config.yaml
arch: "transformer_decoder"
model: "autoregressive pixel model"
dataset: "microscope photos of single blood and bone marrow cells"
train_examples: 194171
image_size: 20
horizontal_flip: true
levels_per_channel: 4
vocab_size: 65
width: 192
layers: 6
norm: "rmsnorm"
norm_position: "pre"
activation: "gelu"
mlp_ratio: 3
head_dim: 64
fused_qkv: false
bias: "all"
qk_norm: false
parallel_block: false
dropout: 0.1
inner_norm: false
positions: "learned"
tie_embeddings: true
init: "xavier_uniform"
residual_init: "zero_last"
optimizer: "normuon"
muon_scale: "match_rms_adamw"
lr: 0.0019
momentum: 0.95
nesterov: true
orthogonalizer: "polar_express"
adamw_lr_other_params: 0.0024
grad_clip: 3.0
steps: 40000
batch_size: 64
epochs: 13.2
lr_schedule: "cosine"
final_lr_fraction: 0
warmup_steps: 8000
weight_decay: 0.02
adamw_weight_decay_other_params: 0
Rows from block 2 of a small autoregressive pixel model, named by matrix and row number. Rows with one number belong to one neuron. Each number is 200 + 20 x the weight over its row's rms, rounded and kept within 0 to 999. All counts start at 0. After the name is the row's rms in percent of the matrix's.
After each neuron's rows are labels from the 100 images, of 14976, where the neuron reaches its highest value: "strongest on" is what is common among them. Only what is clearly more common there than usual is listed. The data: microscope photos of single blood and bone marrow cells.
# fc1: MLP up (model.blocks.2.mlp.fc1.weight, 576x192), inputs 96-191
# fc2: MLP down (model.blocks.2.mlp.fc2.weight, 192x576, transposed), outputs 96-191

fc1.346,102,198,181,169,196,196,160,199,238,218,192,175,199,196,197,231,176,196,201,196,224,226,204,191,211,194,190,208,200,152,196,177,201,187,203,228,228,239,217,248,192,207,199,219,194,215,194,198,196,212,223,237,191,182,197,218,233,190,191,182,226,213,242,191,212,184,215,211,214,201,219,179,164,185,209,194,200,201,195,216,208,202,188,176,178,194,202,202,189,174,239,194,199,195,224,215,215
fc2.346,123,229,215,202,197,228,189,166,176,176,213,257,182,207,199,197,217,229,211,175,172,208,176,207,188,221,195,228,142,237,203,207,225,196,218,193,222,211,172,164,200,158,218,191,225,217,217,183,203,185,201,219,172,204,208,222,222,187,200,195,199,213,189,210,208,166,184,218,250,212,193,202,211,228,183,201,164,203,207,190,241,190,210,221,187,208,211,201,208,191,179,208,196,205,197,179,214
strongest on: cell type: promyelocyte

fc1.152,113,196,209,183,174,189,218,209,198,205,197,206,220,215,215,190,201,195,197,166,190,193,208,221,166,233,206,191,193,199,185,205,210,246,211,200,207,197,201,135,219,177,187,175,197,199,211,211,222,198,220,214,169,195,224,210,196,161,205,209,182,240,208,180,202,196,192,209,190,223,171,198,222,225,212,207,174,186,195,180,215,199,218,212,225,200,223,209,235,213,232,212,210,172,183,190,231
fc2.152,095,191,196,237,202,205,181,217,170,210,188,201,190,212,214,207,187,193,213,182,187,179,219,199,222,205,215,166,189,262,195,184,174,205,203,218,184,199,208,204,161,222,173,203,209,169,186,215,210,159,181,194,236,209,175,198,215,228,179,193,145,197,173,216,180,192,208,155,189,205,212,157,199,219,176,209,199,172,195,192,175,217,239,223,203,189,179,184,198,223,161,195,214,189,212,217,169
strongest on: cell type: lymphocyte; smear: peripheral blood

fc1.214,100,222,205,184,161,216,217,196,194,174,217,220,198,220,208,201,192,220,193,196,201,192,210,230,210,189,229,225,184,192,176,215,194,187,183,208,194,202,211,201,210,239,216,187,201,228,194,208,218,246,175,192,215,203,204,193,193,212,203,209,177,214,205,203,196,241,202,162,229,182,233,208,189,205,216,206,194,200,208,227,202,160,173,204,177,201,169,218,247,222,209,193,173,203,190,192,245
fc2.214,095,221,212,216,205,154,209,178,191,208,159,201,176,202,192,194,216,193,190,227,194,232,213,179,182,201,189,174,202,203,219,162,183,193,218,159,198,183,202,221,200,193,189,216,216,205,200,202,217,199,207,197,208,220,196,209,212,185,255,189,205,172,192,202,233,154,181,216,196,206,188,225,232,200,189,187,198,208,206,190,199,215,159,214,205,209,207,204,183,170,210,238,204,220,188,227,179
strongest on: cell type: erythroblast

fc1.175,101,197,202,187,177,208,228,231,207,234,189,165,195,209,210,221,178,191,183,224,205,199,195,227,231,169,213,198,200,233,188,214,204,192,189,173,212,187,215,164,198,203,193,224,190,198,200,181,184,202,233,160,200,192,222,185,159,170,255,192,211,164,191,161,182,209,163,200,186,206,157,209,223,195,220,209,167,197,191,220,200,194,208,194,235,195,180,209,207,205,158,218,244,177,250,203,197
fc2.175,102,188,157,171,223,153,192,186,246,190,233,207,229,182,188,172,227,195,232,216,192,174,208,194,227,219,207,207,203,165,183,192,222,204,233,243,209,173,201,229,214,189,189,214,206,204,215,204,183,234,192,221,183,204,223,216,194,217,175,210,188,212,249,238,217,210,205,215,164,225,224,193,221,179,198,182,221,183,199,193,185,191,211,218,200,215,217,199,208,154,233,177,198,216,179,186,222
strongest on: cell type: artefact

fc1.373,106,158,198,222,212,198,225,220,209,205,202,200,221,191,176,173,185,216,206,231,203,236,193,216,226,199,200,205,197,179,190,218,227,180,187,200,210,210,200,166,209,210,219,172,197,220,181,211,200,207,200,192,240,229,199,228,251,166,194,173,180,196,193,185,190,199,218,213,175,174,237,208,205,183,216,214,216,180,222,210,208,236,195,184,219,201,193,240,187,204,175,245,181,257,205,185,210
fc2.373,098,209,203,188,166,194,173,215,181,213,214,156,204,175,236,213,203,188,171,182,196,193,179,201,187,207,208,210,212,198,236,168,209,203,192,197,180,196,175,225,213,184,198,223,225,217,213,151,202,178,175,178,185,207,181,208,157,176,208,205,189,178,215,213,206,200,211,174,192,190,166,206,229,211,243,181,186,204,212,194,197,207,166,202,197,183,179,239,219,210,206,186,206,170,233,221,204
strongest on: smear: peripheral blood

fc1.105,091,215,225,187,182,171,170,175,203,189,203,204,163,211,211,140,213,144,224,220,195,206,193,216,232,173,196,199,212,207,231,241,201,218,214,209,199,180,233,210,220,165,229,227,204,210,217,232,178,209,215,188,209,202,208,172,215,207,194,181,188,240,206,198,202,191,217,201,185,210,237,177,198,217,205,214,223,197,207,220,218,257,215,200,196,205,210,203,182,210,183,206,233,183,190,200,195
fc2.105,104,188,192,200,220,217,205,217,190,212,182,160,199,200,202,240,214,214,219,189,176,221,200,147,216,184,186,213,207,189,191,195,155,184,208,204,211,168,165,187,175,221,197,199,175,169,178,174,211,177,219,216,227,210,260,233,213,214,229,204,186,214,196,201,212,202,234,206,196,210,192,228,179,195,191,181,195,220,163,192,178,208,217,206,194,188,223,223,217,194,226,200,172,207,203,186,250
strongest on: smear: peripheral blood

fc1.196,104,218,244,190,199,176,227,238,203,188,212,223,209,231,194,214,162,213,187,181,233,202,190,240,197,218,225,189,187,186,209,179,231,223,175,204,238,186,229,159,204,212,192,201,186,213,202,216,197,254,202,220,200,221,194,192,199,165,171,174,162,191,224,227,188,155,216,214,203,193,192,198,215,238,203,227,183,177,221,189,218,190,176,171,211,187,180,179,181,193,218,198,173,184,211,176,203
fc2.196,093,241,236,189,179,232,212,203,207,196,196,172,185,187,193,195,224,213,208,222,168,197,195,194,232,179,219,244,218,217,189,225,199,168,217,176,163,218,171,205,206,218,186,221,203,178,222,161,206,199,184,192,203,180,184,212,196,195,203,206,220,177,179,154,207,260,204,215,182,183,196,194,165,181,196,195,176,217,204,210,184,213,198,192,209,219,210,214,216,213,192,181,195,215,176,186,198
strongest on: cell type: artefact

fc1.39,096,225,229,193,228,211,182,199,194,152,201,194,204,181,240,182,203,212,209,222,203,239,199,171,199,180,199,226,201,207,212,213,141,229,218,190,199,186,221,230,188,201,203,161,223,185,211,216,197,208,205,192,217,197,182,200,201,202,200,240,223,157,207,205,224,222,215,164,185,232,198,192,203,183,217,223,211,189,169,216,227,210,199,202,209,193,143,205,201,202,153,200,227,205,205,199,190
fc2.39,092,234,201,210,219,171,203,177,191,226,232,196,192,185,204,222,185,203,230,183,204,211,195,218,239,226,197,202,200,184,209,199,226,186,189,238,210,208,240,216,204,180,213,210,186,193,201,195,244,189,186,184,181,197,195,221,148,203,220,183,209,206,212,210,184,182,214,189,196,164,214,213,157,199,170,198,202,195,233,160,152,154,180,220,218,222,240,200,232,204,212,193,195,220,181,178,218
strongest on: cell type: erythroblast

fc1.498,103,218,195,198,199,189,174,182,198,188,177,195,204,185,184,235,169,207,179,216,188,209,212,208,227,180,172,211,207,197,195,151,205,192,200,225,189,195,201,207,192,208,198,195,163,207,177,227,186,163,209,139,238,189,197,211,194,222,150,222,205,199,232,223,202,228,197,191,229,193,187,205,210,209,206,197,205,184,231,145,196,189,209,172,187,184,223,212,161,197,223,199,201,194,176,205,212
fc2.498,097,153,189,189,186,193,219,206,183,175,211,219,158,205,201,195,199,174,216,220,217,227,182,220,190,228,226,210,188,217,158,221,180,218,196,203,207,220,225,188,219,179,184,224,208,216,204,200,234,174,204,211,184,212,200,186,199,183,220,142,188,227,182,218,183,178,197,229,227,196,177,186,205,220,165,197,199,220,167,239,202,234,192,226,155,226,164,198,202,214,198,173,210,234,203,208,163
strongest on: cell type: artefact

fc1.352,109,228,213,186,190,206,196,212,214,242,169,197,172,178,191,180,199,202,234,228,171,211,231,179,226,198,219,193,231,199,220,204,231,171,187,169,192,240,220,174,168,196,255,213,191,212,193,175,210,201,232,207,192,206,228,207,213,182,187,212,206,191,193,197,183,216,192,194,177,188,208,214,200,218,240,210,214,188,163,229,220,187,208,201,200,213,212,224,236,196,182,153,168,200,215,202,183
fc2.352,100,224,201,186,234,200,179,201,191,208,185,202,194,213,173,248,206,187,167,192,198,181,185,186,203,188,172,194,187,134,226,202,202,189,204,203,199,231,178,210,215,214,221,189,186,190,188,162,171,224,218,164,194,188,208,198,209,169,217,211,203,191,203,201,231,212,220,207,207,209,206,188,202,197,191,217,198,212,229,183,212,226,208,174,186,175,202,194,195,215,194,248,205,236,219,200,209
strongest on: cell type: segmented neutrophil; smear: peripheral blood

fc1.72,092,215,223,189,190,190,193,191,226,202,212,217,224,222,192,197,201,211,223,183,176,179,168,215,205,188,189,225,219,219,174,196,206,181,187,216,193,198,177,219,219,194,184,203,228,234,172,194,215,206,182,239,204,219,233,211,170,190,145,183,217,218,173,245,204,162,167,204,188,198,198,194,192,167,175,212,203,202,217,212,212,204,181,222,212,220,209,207,213,216,192,221,159,158,168,195,241
fc2.72,114,169,198,193,201,165,213,206,191,201,181,195,198,182,215,205,185,204,175,199,180,210,244,191,195,205,228,201,207,185,223,203,230,217,215,153,207,228,234,174,173,196,202,209,179,194,234,165,188,197,233,206,202,179,172,176,219,191,224,226,185,173,202,164,208,226,224,201,216,208,223,178,204,220,205,198,187,201,198,188,193,227,215,164,196,167,187,217,214,194,201,187,202,228,215,189,201
strongest on: cell type: lymphocyte

fc1.389,103,193,203,200,180,220,224,211,216,176,205,218,233,203,187,212,220,195,228,185,234,200,180,221,210,191,223,198,180,207,216,192,209,196,230,183,229,162,234,205,185,207,227,178,212,194,179,181,229,147,196,166,217,206,157,202,208,204,163,251,178,178,216,217,178,225,219,185,196,190,204,199,192,233,202,212,218,212,207,174,200,241,216,203,190,205,180,263,197,218,198,221,224,207,224,213,204
fc2.389,109,192,205,200,170,202,222,176,224,244,175,220,214,215,216,194,214,205,211,210,182,209,202,172,193,186,231,197,212,186,188,233,197,222,225,193,179,224,185,228,221,186,215,212,202,214,214,193,188,200,244,197,197,207,214,238,191,184,234,169,198,221,226,226,174,181,206,194,210,188,227,184,220,161,202,166,162,225,218,242,181,198,199,200,213,206,190,175,194,150,208,186,197,174,150,184,197
strongest on: smear: peripheral blood

fc1.240,104,183,209,155,185,164,218,186,219,197,244,229,228,183,194,151,157,186,214,220,193,193,208,184,220,194,209,201,204,211,180,209,195,215,210,176,184,205,209,215,204,203,220,187,191,177,190,178,194,227,169,171,214,184,210,161,199,198,220,212,193,241,204,185,201,188,239,171,205,223,204,198,182,181,188,188,180,202,175,197,187,181,183,146,207,163,223,181,213,201,156,210,165,182,192,198,184
fc2.240,103,184,189,209,205,172,209,210,216,188,225,205,193,216,171,222,182,237,188,228,175,189,177,187,179,208,196,222,207,186,175,219,211,175,213,173,213,179,212,190,187,210,187,198,242,197,202,191,220,205,219,223,199,232,189,201,208,212,207,177,201,185,195,246,226,152,189,204,224,227,211,205,224,192,210,225,209,231,203,189,191,183,228,229,205,208,211,190,205,192,206,176,184,172,178,190,218
strongest on: cell type: erythroblast

fc1.266,098,149,149,217,193,199,155,227,245,203,196,192,221,218,194,175,230,184,179,189,190,205,189,197,183,184,197,189,224,173,203,199,227,161,209,201,187,189,158,201,193,213,189,184,229,218,171,156,171,211,197,196,216,212,212,195,195,201,203,189,185,193,209,204,196,224,168,228,183,166,215,191,178,202,168,231,218,191,211,196,194,221,209,205,178,210,196,196,182,203,194,191,205,169,169,179,204
fc2.266,101,232,218,186,203,183,211,196,189,188,194,178,219,193,229,206,192,215,210,173,189,191,212,185,209,200,177,238,188,200,196,233,187,196,190,206,198,184,239,220,196,179,211,224,216,204,201,235,187,181,169,207,208,225,167,199,186,187,197,207,209,205,199,150,191,197,185,184,223,209,170,212,214,220,207,172,234,204,204,208,205,192,191,196,206,207,213,182,225,175,201,184,231,209,223,205,208
strongest on: cell type: blast

fc1.292,111,200,240,214,194,202,218,180,227,234,175,214,189,200,184,204,198,202,169,177,198,173,221,180,224,169,201,163,230,195,185,187,191,197,188,163,188,218,203,224,210,186,182,165,156,167,191,193,217,206,211,190,180,211,173,211,189,234,193,218,208,208,179,201,204,215,195,199,190,197,194,214,181,199,165,229,177,232,228,214,182,195,216,203,190,176,233,213,206,175,260,201,186,172,203,210,198
fc2.292,124,212,197,193,179,201,187,192,212,176,165,183,158,227,225,208,177,208,187,222,218,181,199,171,185,175,184,173,222,213,226,192,180,192,194,209,165,184,211,195,213,192,203,231,206,209,184,182,207,211,208,215,194,208,196,198,187,216,187,209,220,226,187,212,208,202,163,180,173,182,143,199,241,193,203,205,159,199,199,235,228,198,197,212,188,189,198,204,174,211,199,229,203,215,188,202,178
strongest on: cell type: segmented neutrophil; smear: peripheral blood

fc1.475,103,189,257,235,209,146,198,200,209,180,199,196,179,216,197,190,182,183,192,183,158,214,210,219,182,207,198,225,211,183,197,166,188,217,205,178,207,200,222,194,212,222,196,189,217,207,178,210,197,234,203,232,208,181,209,206,210,223,141,227,176,212,181,175,202,205,205,218,193,165,182,191,189,209,213,212,195,178,223,209,218,196,188,210,239,184,213,244,238,196,162,193,237,181,187,195,173
fc2.475,095,192,195,191,217,239,192,214,218,214,206,165,199,200,242,226,209,222,207,170,221,186,190,242,203,175,178,171,227,247,181,214,165,190,194,234,210,179,193,150,171,219,169,184,208,200,225,186,207,224,215,197,165,214,171,188,175,195,161,188,220,172,197,171,206,201,196,208,176,206,195,211,210,191,189,189,199,212,168,221,210,177,204,193,213,190,201,221,194,201,180,167,194,239,211,199,206
strongest on: cell type: segmented neutrophil

fc1.200,097,163,202,252,203,208,196,205,189,204,179,225,223,236,202,183,218,196,201,167,184,174,192,205,218,165,235,161,191,222,195,206,190,178,213,244,180,228,224,163,191,158,209,161,203,204,185,210,210,179,196,202,189,226,211,212,189,175,266,170,193,180,197,194,177,219,183,191,183,176,161,187,238,202,186,220,196,209,203,153,186,225,206,210,225,173,223,197,220,205,168,209,216,179,199,198,191
fc2.200,107,224,218,185,195,235,155,169,208,197,222,190,211,212,186,190,240,200,201,194,202,184,170,189,211,208,176,200,190,176,209,195,179,208,221,196,173,205,207,197,219,197,200,216,198,179,168,185,164,249,218,188,205,192,204,180,193,219,157,186,211,224,237,201,182,179,204,193,174,218,208,246,165,207,243,183,182,179,183,197,226,187,188,201,216,198,178,218,198,224,212,173,201,201,215,204,220
strongest on: smear: peripheral blood; cell type: segmented neutrophil

fc1.208,109,191,189,177,193,201,192,235,218,209,176,201,202,181,183,155,204,188,203,186,188,176,189,188,194,183,180,192,164,197,201,221,165,194,199,210,204,240,180,198,214,193,209,229,236,205,196,219,166,215,182,214,195,221,175,196,228,142,203,204,195,224,197,200,198,205,198,196,203,207,162,197,210,211,199,196,214,204,161,215,189,225,222,185,171,209,206,218,182,195,212,217,206,187,196,186,187
fc2.208,116,191,197,187,190,241,176,191,202,197,193,192,233,189,197,188,199,205,196,217,222,187,184,241,225,227,203,234,198,181,196,182,237,180,171,215,232,193,218,211,190,190,230,223,185,234,194,200,177,207,206,196,225,209,186,211,209,162,209,183,180,231,215,233,200,189,176,207,184,230,181,182,192,232,196,180,188,201,189,197,223,219,184,233,191,216,235,208,248,199,199,177,203,185,195,205,194
strongest on: cell type: promyelocyte; cell type: blast

fc1.179,100,203,233,182,217,185,222,178,187,215,205,189,170,175,208,230,182,194,187,211,162,210,166,193,199,216,200,212,206,175,195,205,218,189,178,229,198,214,215,190,209,188,229,218,170,216,196,193,200,218,197,244,157,223,186,188,241,211,205,195,181,187,164,189,238,179,219,177,214,199,196,253,236,169,202,203,216,236,194,251,216,198,203,233,197,199,215,174,198,198,188,233,210,204,216,173,209
fc2.179,096,202,192,198,188,214,222,203,201,215,186,198,184,214,187,204,180,206,234,216,229,200,206,188,202,191,230,205,218,203,203,206,178,207,194,203,164,222,192,207,183,202,193,236,210,216,221,220,208,184,193,208,213,190,227,244,206,203,189,228,221,248,183,193,144,246,195,232,189,174,181,151,202,238,194,161,200,196,240,184,191,160,191,164,204,201,216,238,216,179,212,191,191,219,162,179,202
strongest on: cell type: segmented neutrophil; smear: peripheral blood

fc1.107,099,245,216,199,198,221,184,193,201,204,224,225,228,194,214,177,178,199,250,188,209,216,186,235,186,204,171,179,174,232,171,191,211,197,212,213,169,224,193,204,157,169,191,198,176,235,204,189,177,191,194,173,210,201,193,181,187,195,258,229,225,234,188,177,231,192,204,224,187,178,223,214,220,187,179,215,233,192,206,194,221,224,188,215,157,187,227,204,190,228,173,192,197,207,221,191,182
fc2.107,092,185,211,173,249,180,178,204,209,185,209,159,204,222,175,181,201,198,197,229,197,218,231,202,185,162,235,221,196,152,212,157,187,186,175,190,195,217,211,183,223,186,160,158,202,217,235,237,211,199,220,232,223,209,211,216,230,234,213,211,221,222,206,193,192,223,181,190,196,202,186,167,190,204,203,188,222,218,176,221,173,217,222,167,184,204,181,205,197,206,220,207,183,205,214,204,186
strongest on: cell type: erythroblast

fc1.27,098,208,205,161,185,189,216,209,216,181,182,196,172,193,189,209,231,195,211,185,190,198,216,206,200,162,204,176,175,193,202,192,170,210,196,210,212,186,186,207,192,209,214,175,194,159,200,190,178,175,220,198,220,191,203,213,192,218,188,200,175,197,170,197,210,189,185,211,202,227,168,204,193,165,187,187,199,195,224,171,192,251,199,237,180,180,202,209,242,200,190,228,197,178,203,180,237
fc2.27,107,219,196,216,219,235,166,179,164,193,179,183,200,193,184,211,214,211,184,205,187,225,184,217,177,238,193,149,184,212,190,181,239,196,199,208,213,184,185,190,202,185,197,180,207,231,188,214,253,211,214,194,179,197,215,215,211,175,166,162,177,192,197,192,184,226,203,188,228,215,191,180,211,176,208,225,226,195,177,232,232,166,181,189,217,244,245,203,200,211,220,180,204,183,193,196,181
strongest on: cell type: erythroblast

fc1.366,108,198,180,202,213,188,234,232,195,214,218,211,173,193,185,215,214,191,217,219,192,171,250,181,191,188,192,191,241,184,213,172,182,208,227,196,177,216,173,196,191,202,212,176,186,206,185,197,180,198,242,209,215,197,196,211,237,241,157,194,220,218,183,157,203,181,177,216,208,160,178,205,217,220,223,158,155,198,194,216,230,193,198,238,203,159,186,228,216,199,199,195,170,219,210,188,187
fc2.366,114,203,162,199,195,133,157,193,210,157,176,208,214,214,230,183,230,190,215,176,205,201,199,209,217,185,175,212,204,197,221,214,176,201,225,190,193,184,239,228,203,182,217,214,188,219,174,195,180,213,170,182,186,229,197,211,155,201,191,193,190,217,211,230,193,224,206,167,188,179,211,187,219,185,200,180,177,222,176,182,205,172,196,219,184,212,191,233,187,192,211,211,204,203,187,203,213
strongest on: cell type: segmented neutrophil

fc1.383,105,179,148,185,174,186,198,208,212,184,233,217,183,208,223,211,180,163,167,220,228,198,201,209,203,203,218,220,201,198,213,216,210,202,195,202,233,227,220,183,197,195,180,206,224,209,183,204,173,165,185,219,206,224,191,191,238,200,241,158,219,214,212,213,198,203,171,178,185,222,184,226,229,202,191,228,213,223,207,167,209,214,189,224,182,185,202,182,209,209,208,195,222,183,185,193,199
fc2.383,099,205,219,209,216,209,219,163,230,184,167,200,196,191,156,190,230,247,211,190,212,223,177,211,210,194,203,214,221,222,219,198,198,227,220,170,160,198,195,183,204,201,217,190,195,219,200,189,205,235,248,230,194,173,226,192,186,189,213,212,215,193,225,196,235,204,234,205,218,212,200,202,146,161,228,180,189,177,215,212,204,214,225,195,200,206,203,227,199,194,210,189,147,230,203,225,184
strongest on: cell type: eosinophil

fc1.207,094,212,204,215,181,191,181,187,192,165,193,195,230,198,200,238,198,194,218,190,204,210,191,201,221,208,230,169,236,181,237,184,185,192,234,169,239,219,201,224,192,188,193,207,166,184,185,237,201,218,195,196,211,173,189,212,209,236,209,186,198,239,215,192,206,187,194,208,175,197,219,163,207,162,168,163,166,208,220,196,209,183,212,145,212,172,164,189,178,167,226,193,191,172,201,181,173
fc2.207,099,188,183,232,201,192,196,175,231,201,207,183,180,162,209,169,190,215,204,229,170,206,225,185,187,198,218,221,215,235,228,198,234,181,183,160,170,195,223,201,199,159,167,197,215,208,193,165,197,240,171,232,200,204,204,243,228,204,216,203,232,203,217,194,193,207,185,204,213,208,206,181,182,216,227,231,159,154,214,168,169,188,213,206,209,214,186,193,195,175,209,202,191,191,210,214,219
strongest on: smear: peripheral blood; cell type: platelet

fc1.355,116,224,188,182,236,172,229,221,204,207,229,203,228,200,183,206,188,193,208,182,191,236,208,223,191,227,164,224,228,196,190,175,210,228,230,189,206,198,219,197,224,180,204,223,190,195,161,231,182,198,252,185,224,221,231,223,180,211,177,181,192,173,214,224,209,222,179,206,184,173,202,145,165,207,213,208,211,206,213,179,197,247,182,218,188,213,160,179,209,190,185,200,205,178,220,211,230
fc2.355,109,198,203,215,195,174,191,188,166,185,214,205,182,173,205,213,206,214,198,209,214,207,179,239,184,219,218,216,235,226,240,219,229,230,176,200,208,232,262,235,198,178,228,203,202,213,181,226,228,188,229,151,188,233,199,242,169,192,171,198,197,209,200,192,191,169,197,199,222,204,196,184,221,209,155,189,178,228,226,189,166,206,210,211,217,226,134,202,212,216,181,198,189,200,206,193,212
strongest on: cell type: promyelocyte

fc1.87,110,152,217,194,159,202,235,177,192,200,184,222,209,208,182,200,220,207,174,187,190,232,214,180,203,184,202,193,232,200,220,197,193,180,233,165,198,211,235,205,191,184,218,196,182,200,184,204,174,204,238,188,218,228,217,211,194,207,213,231,212,182,224,199,209,218,188,194,201,222,197,178,143,227,190,195,175,235,219,225,195,206,196,236,195,190,157,205,216,214,195,212,215,180,211,206,227
fc2.87,113,197,203,210,171,188,191,184,232,209,239,208,179,194,185,232,187,228,213,169,220,188,151,209,230,193,218,191,220,178,228,203,204,210,175,195,182,168,239,200,188,179,191,232,191,197,227,207,197,203,211,201,186,196,218,210,214,166,228,180,260,197,191,214,174,171,213,174,186,172,228,202,204,213,200,181,174,225,205,238,156,200,209,233,222,200,185,226,173,213,194,213,208,191,195,194,186
strongest on: cell type: segmented neutrophil; smear: peripheral blood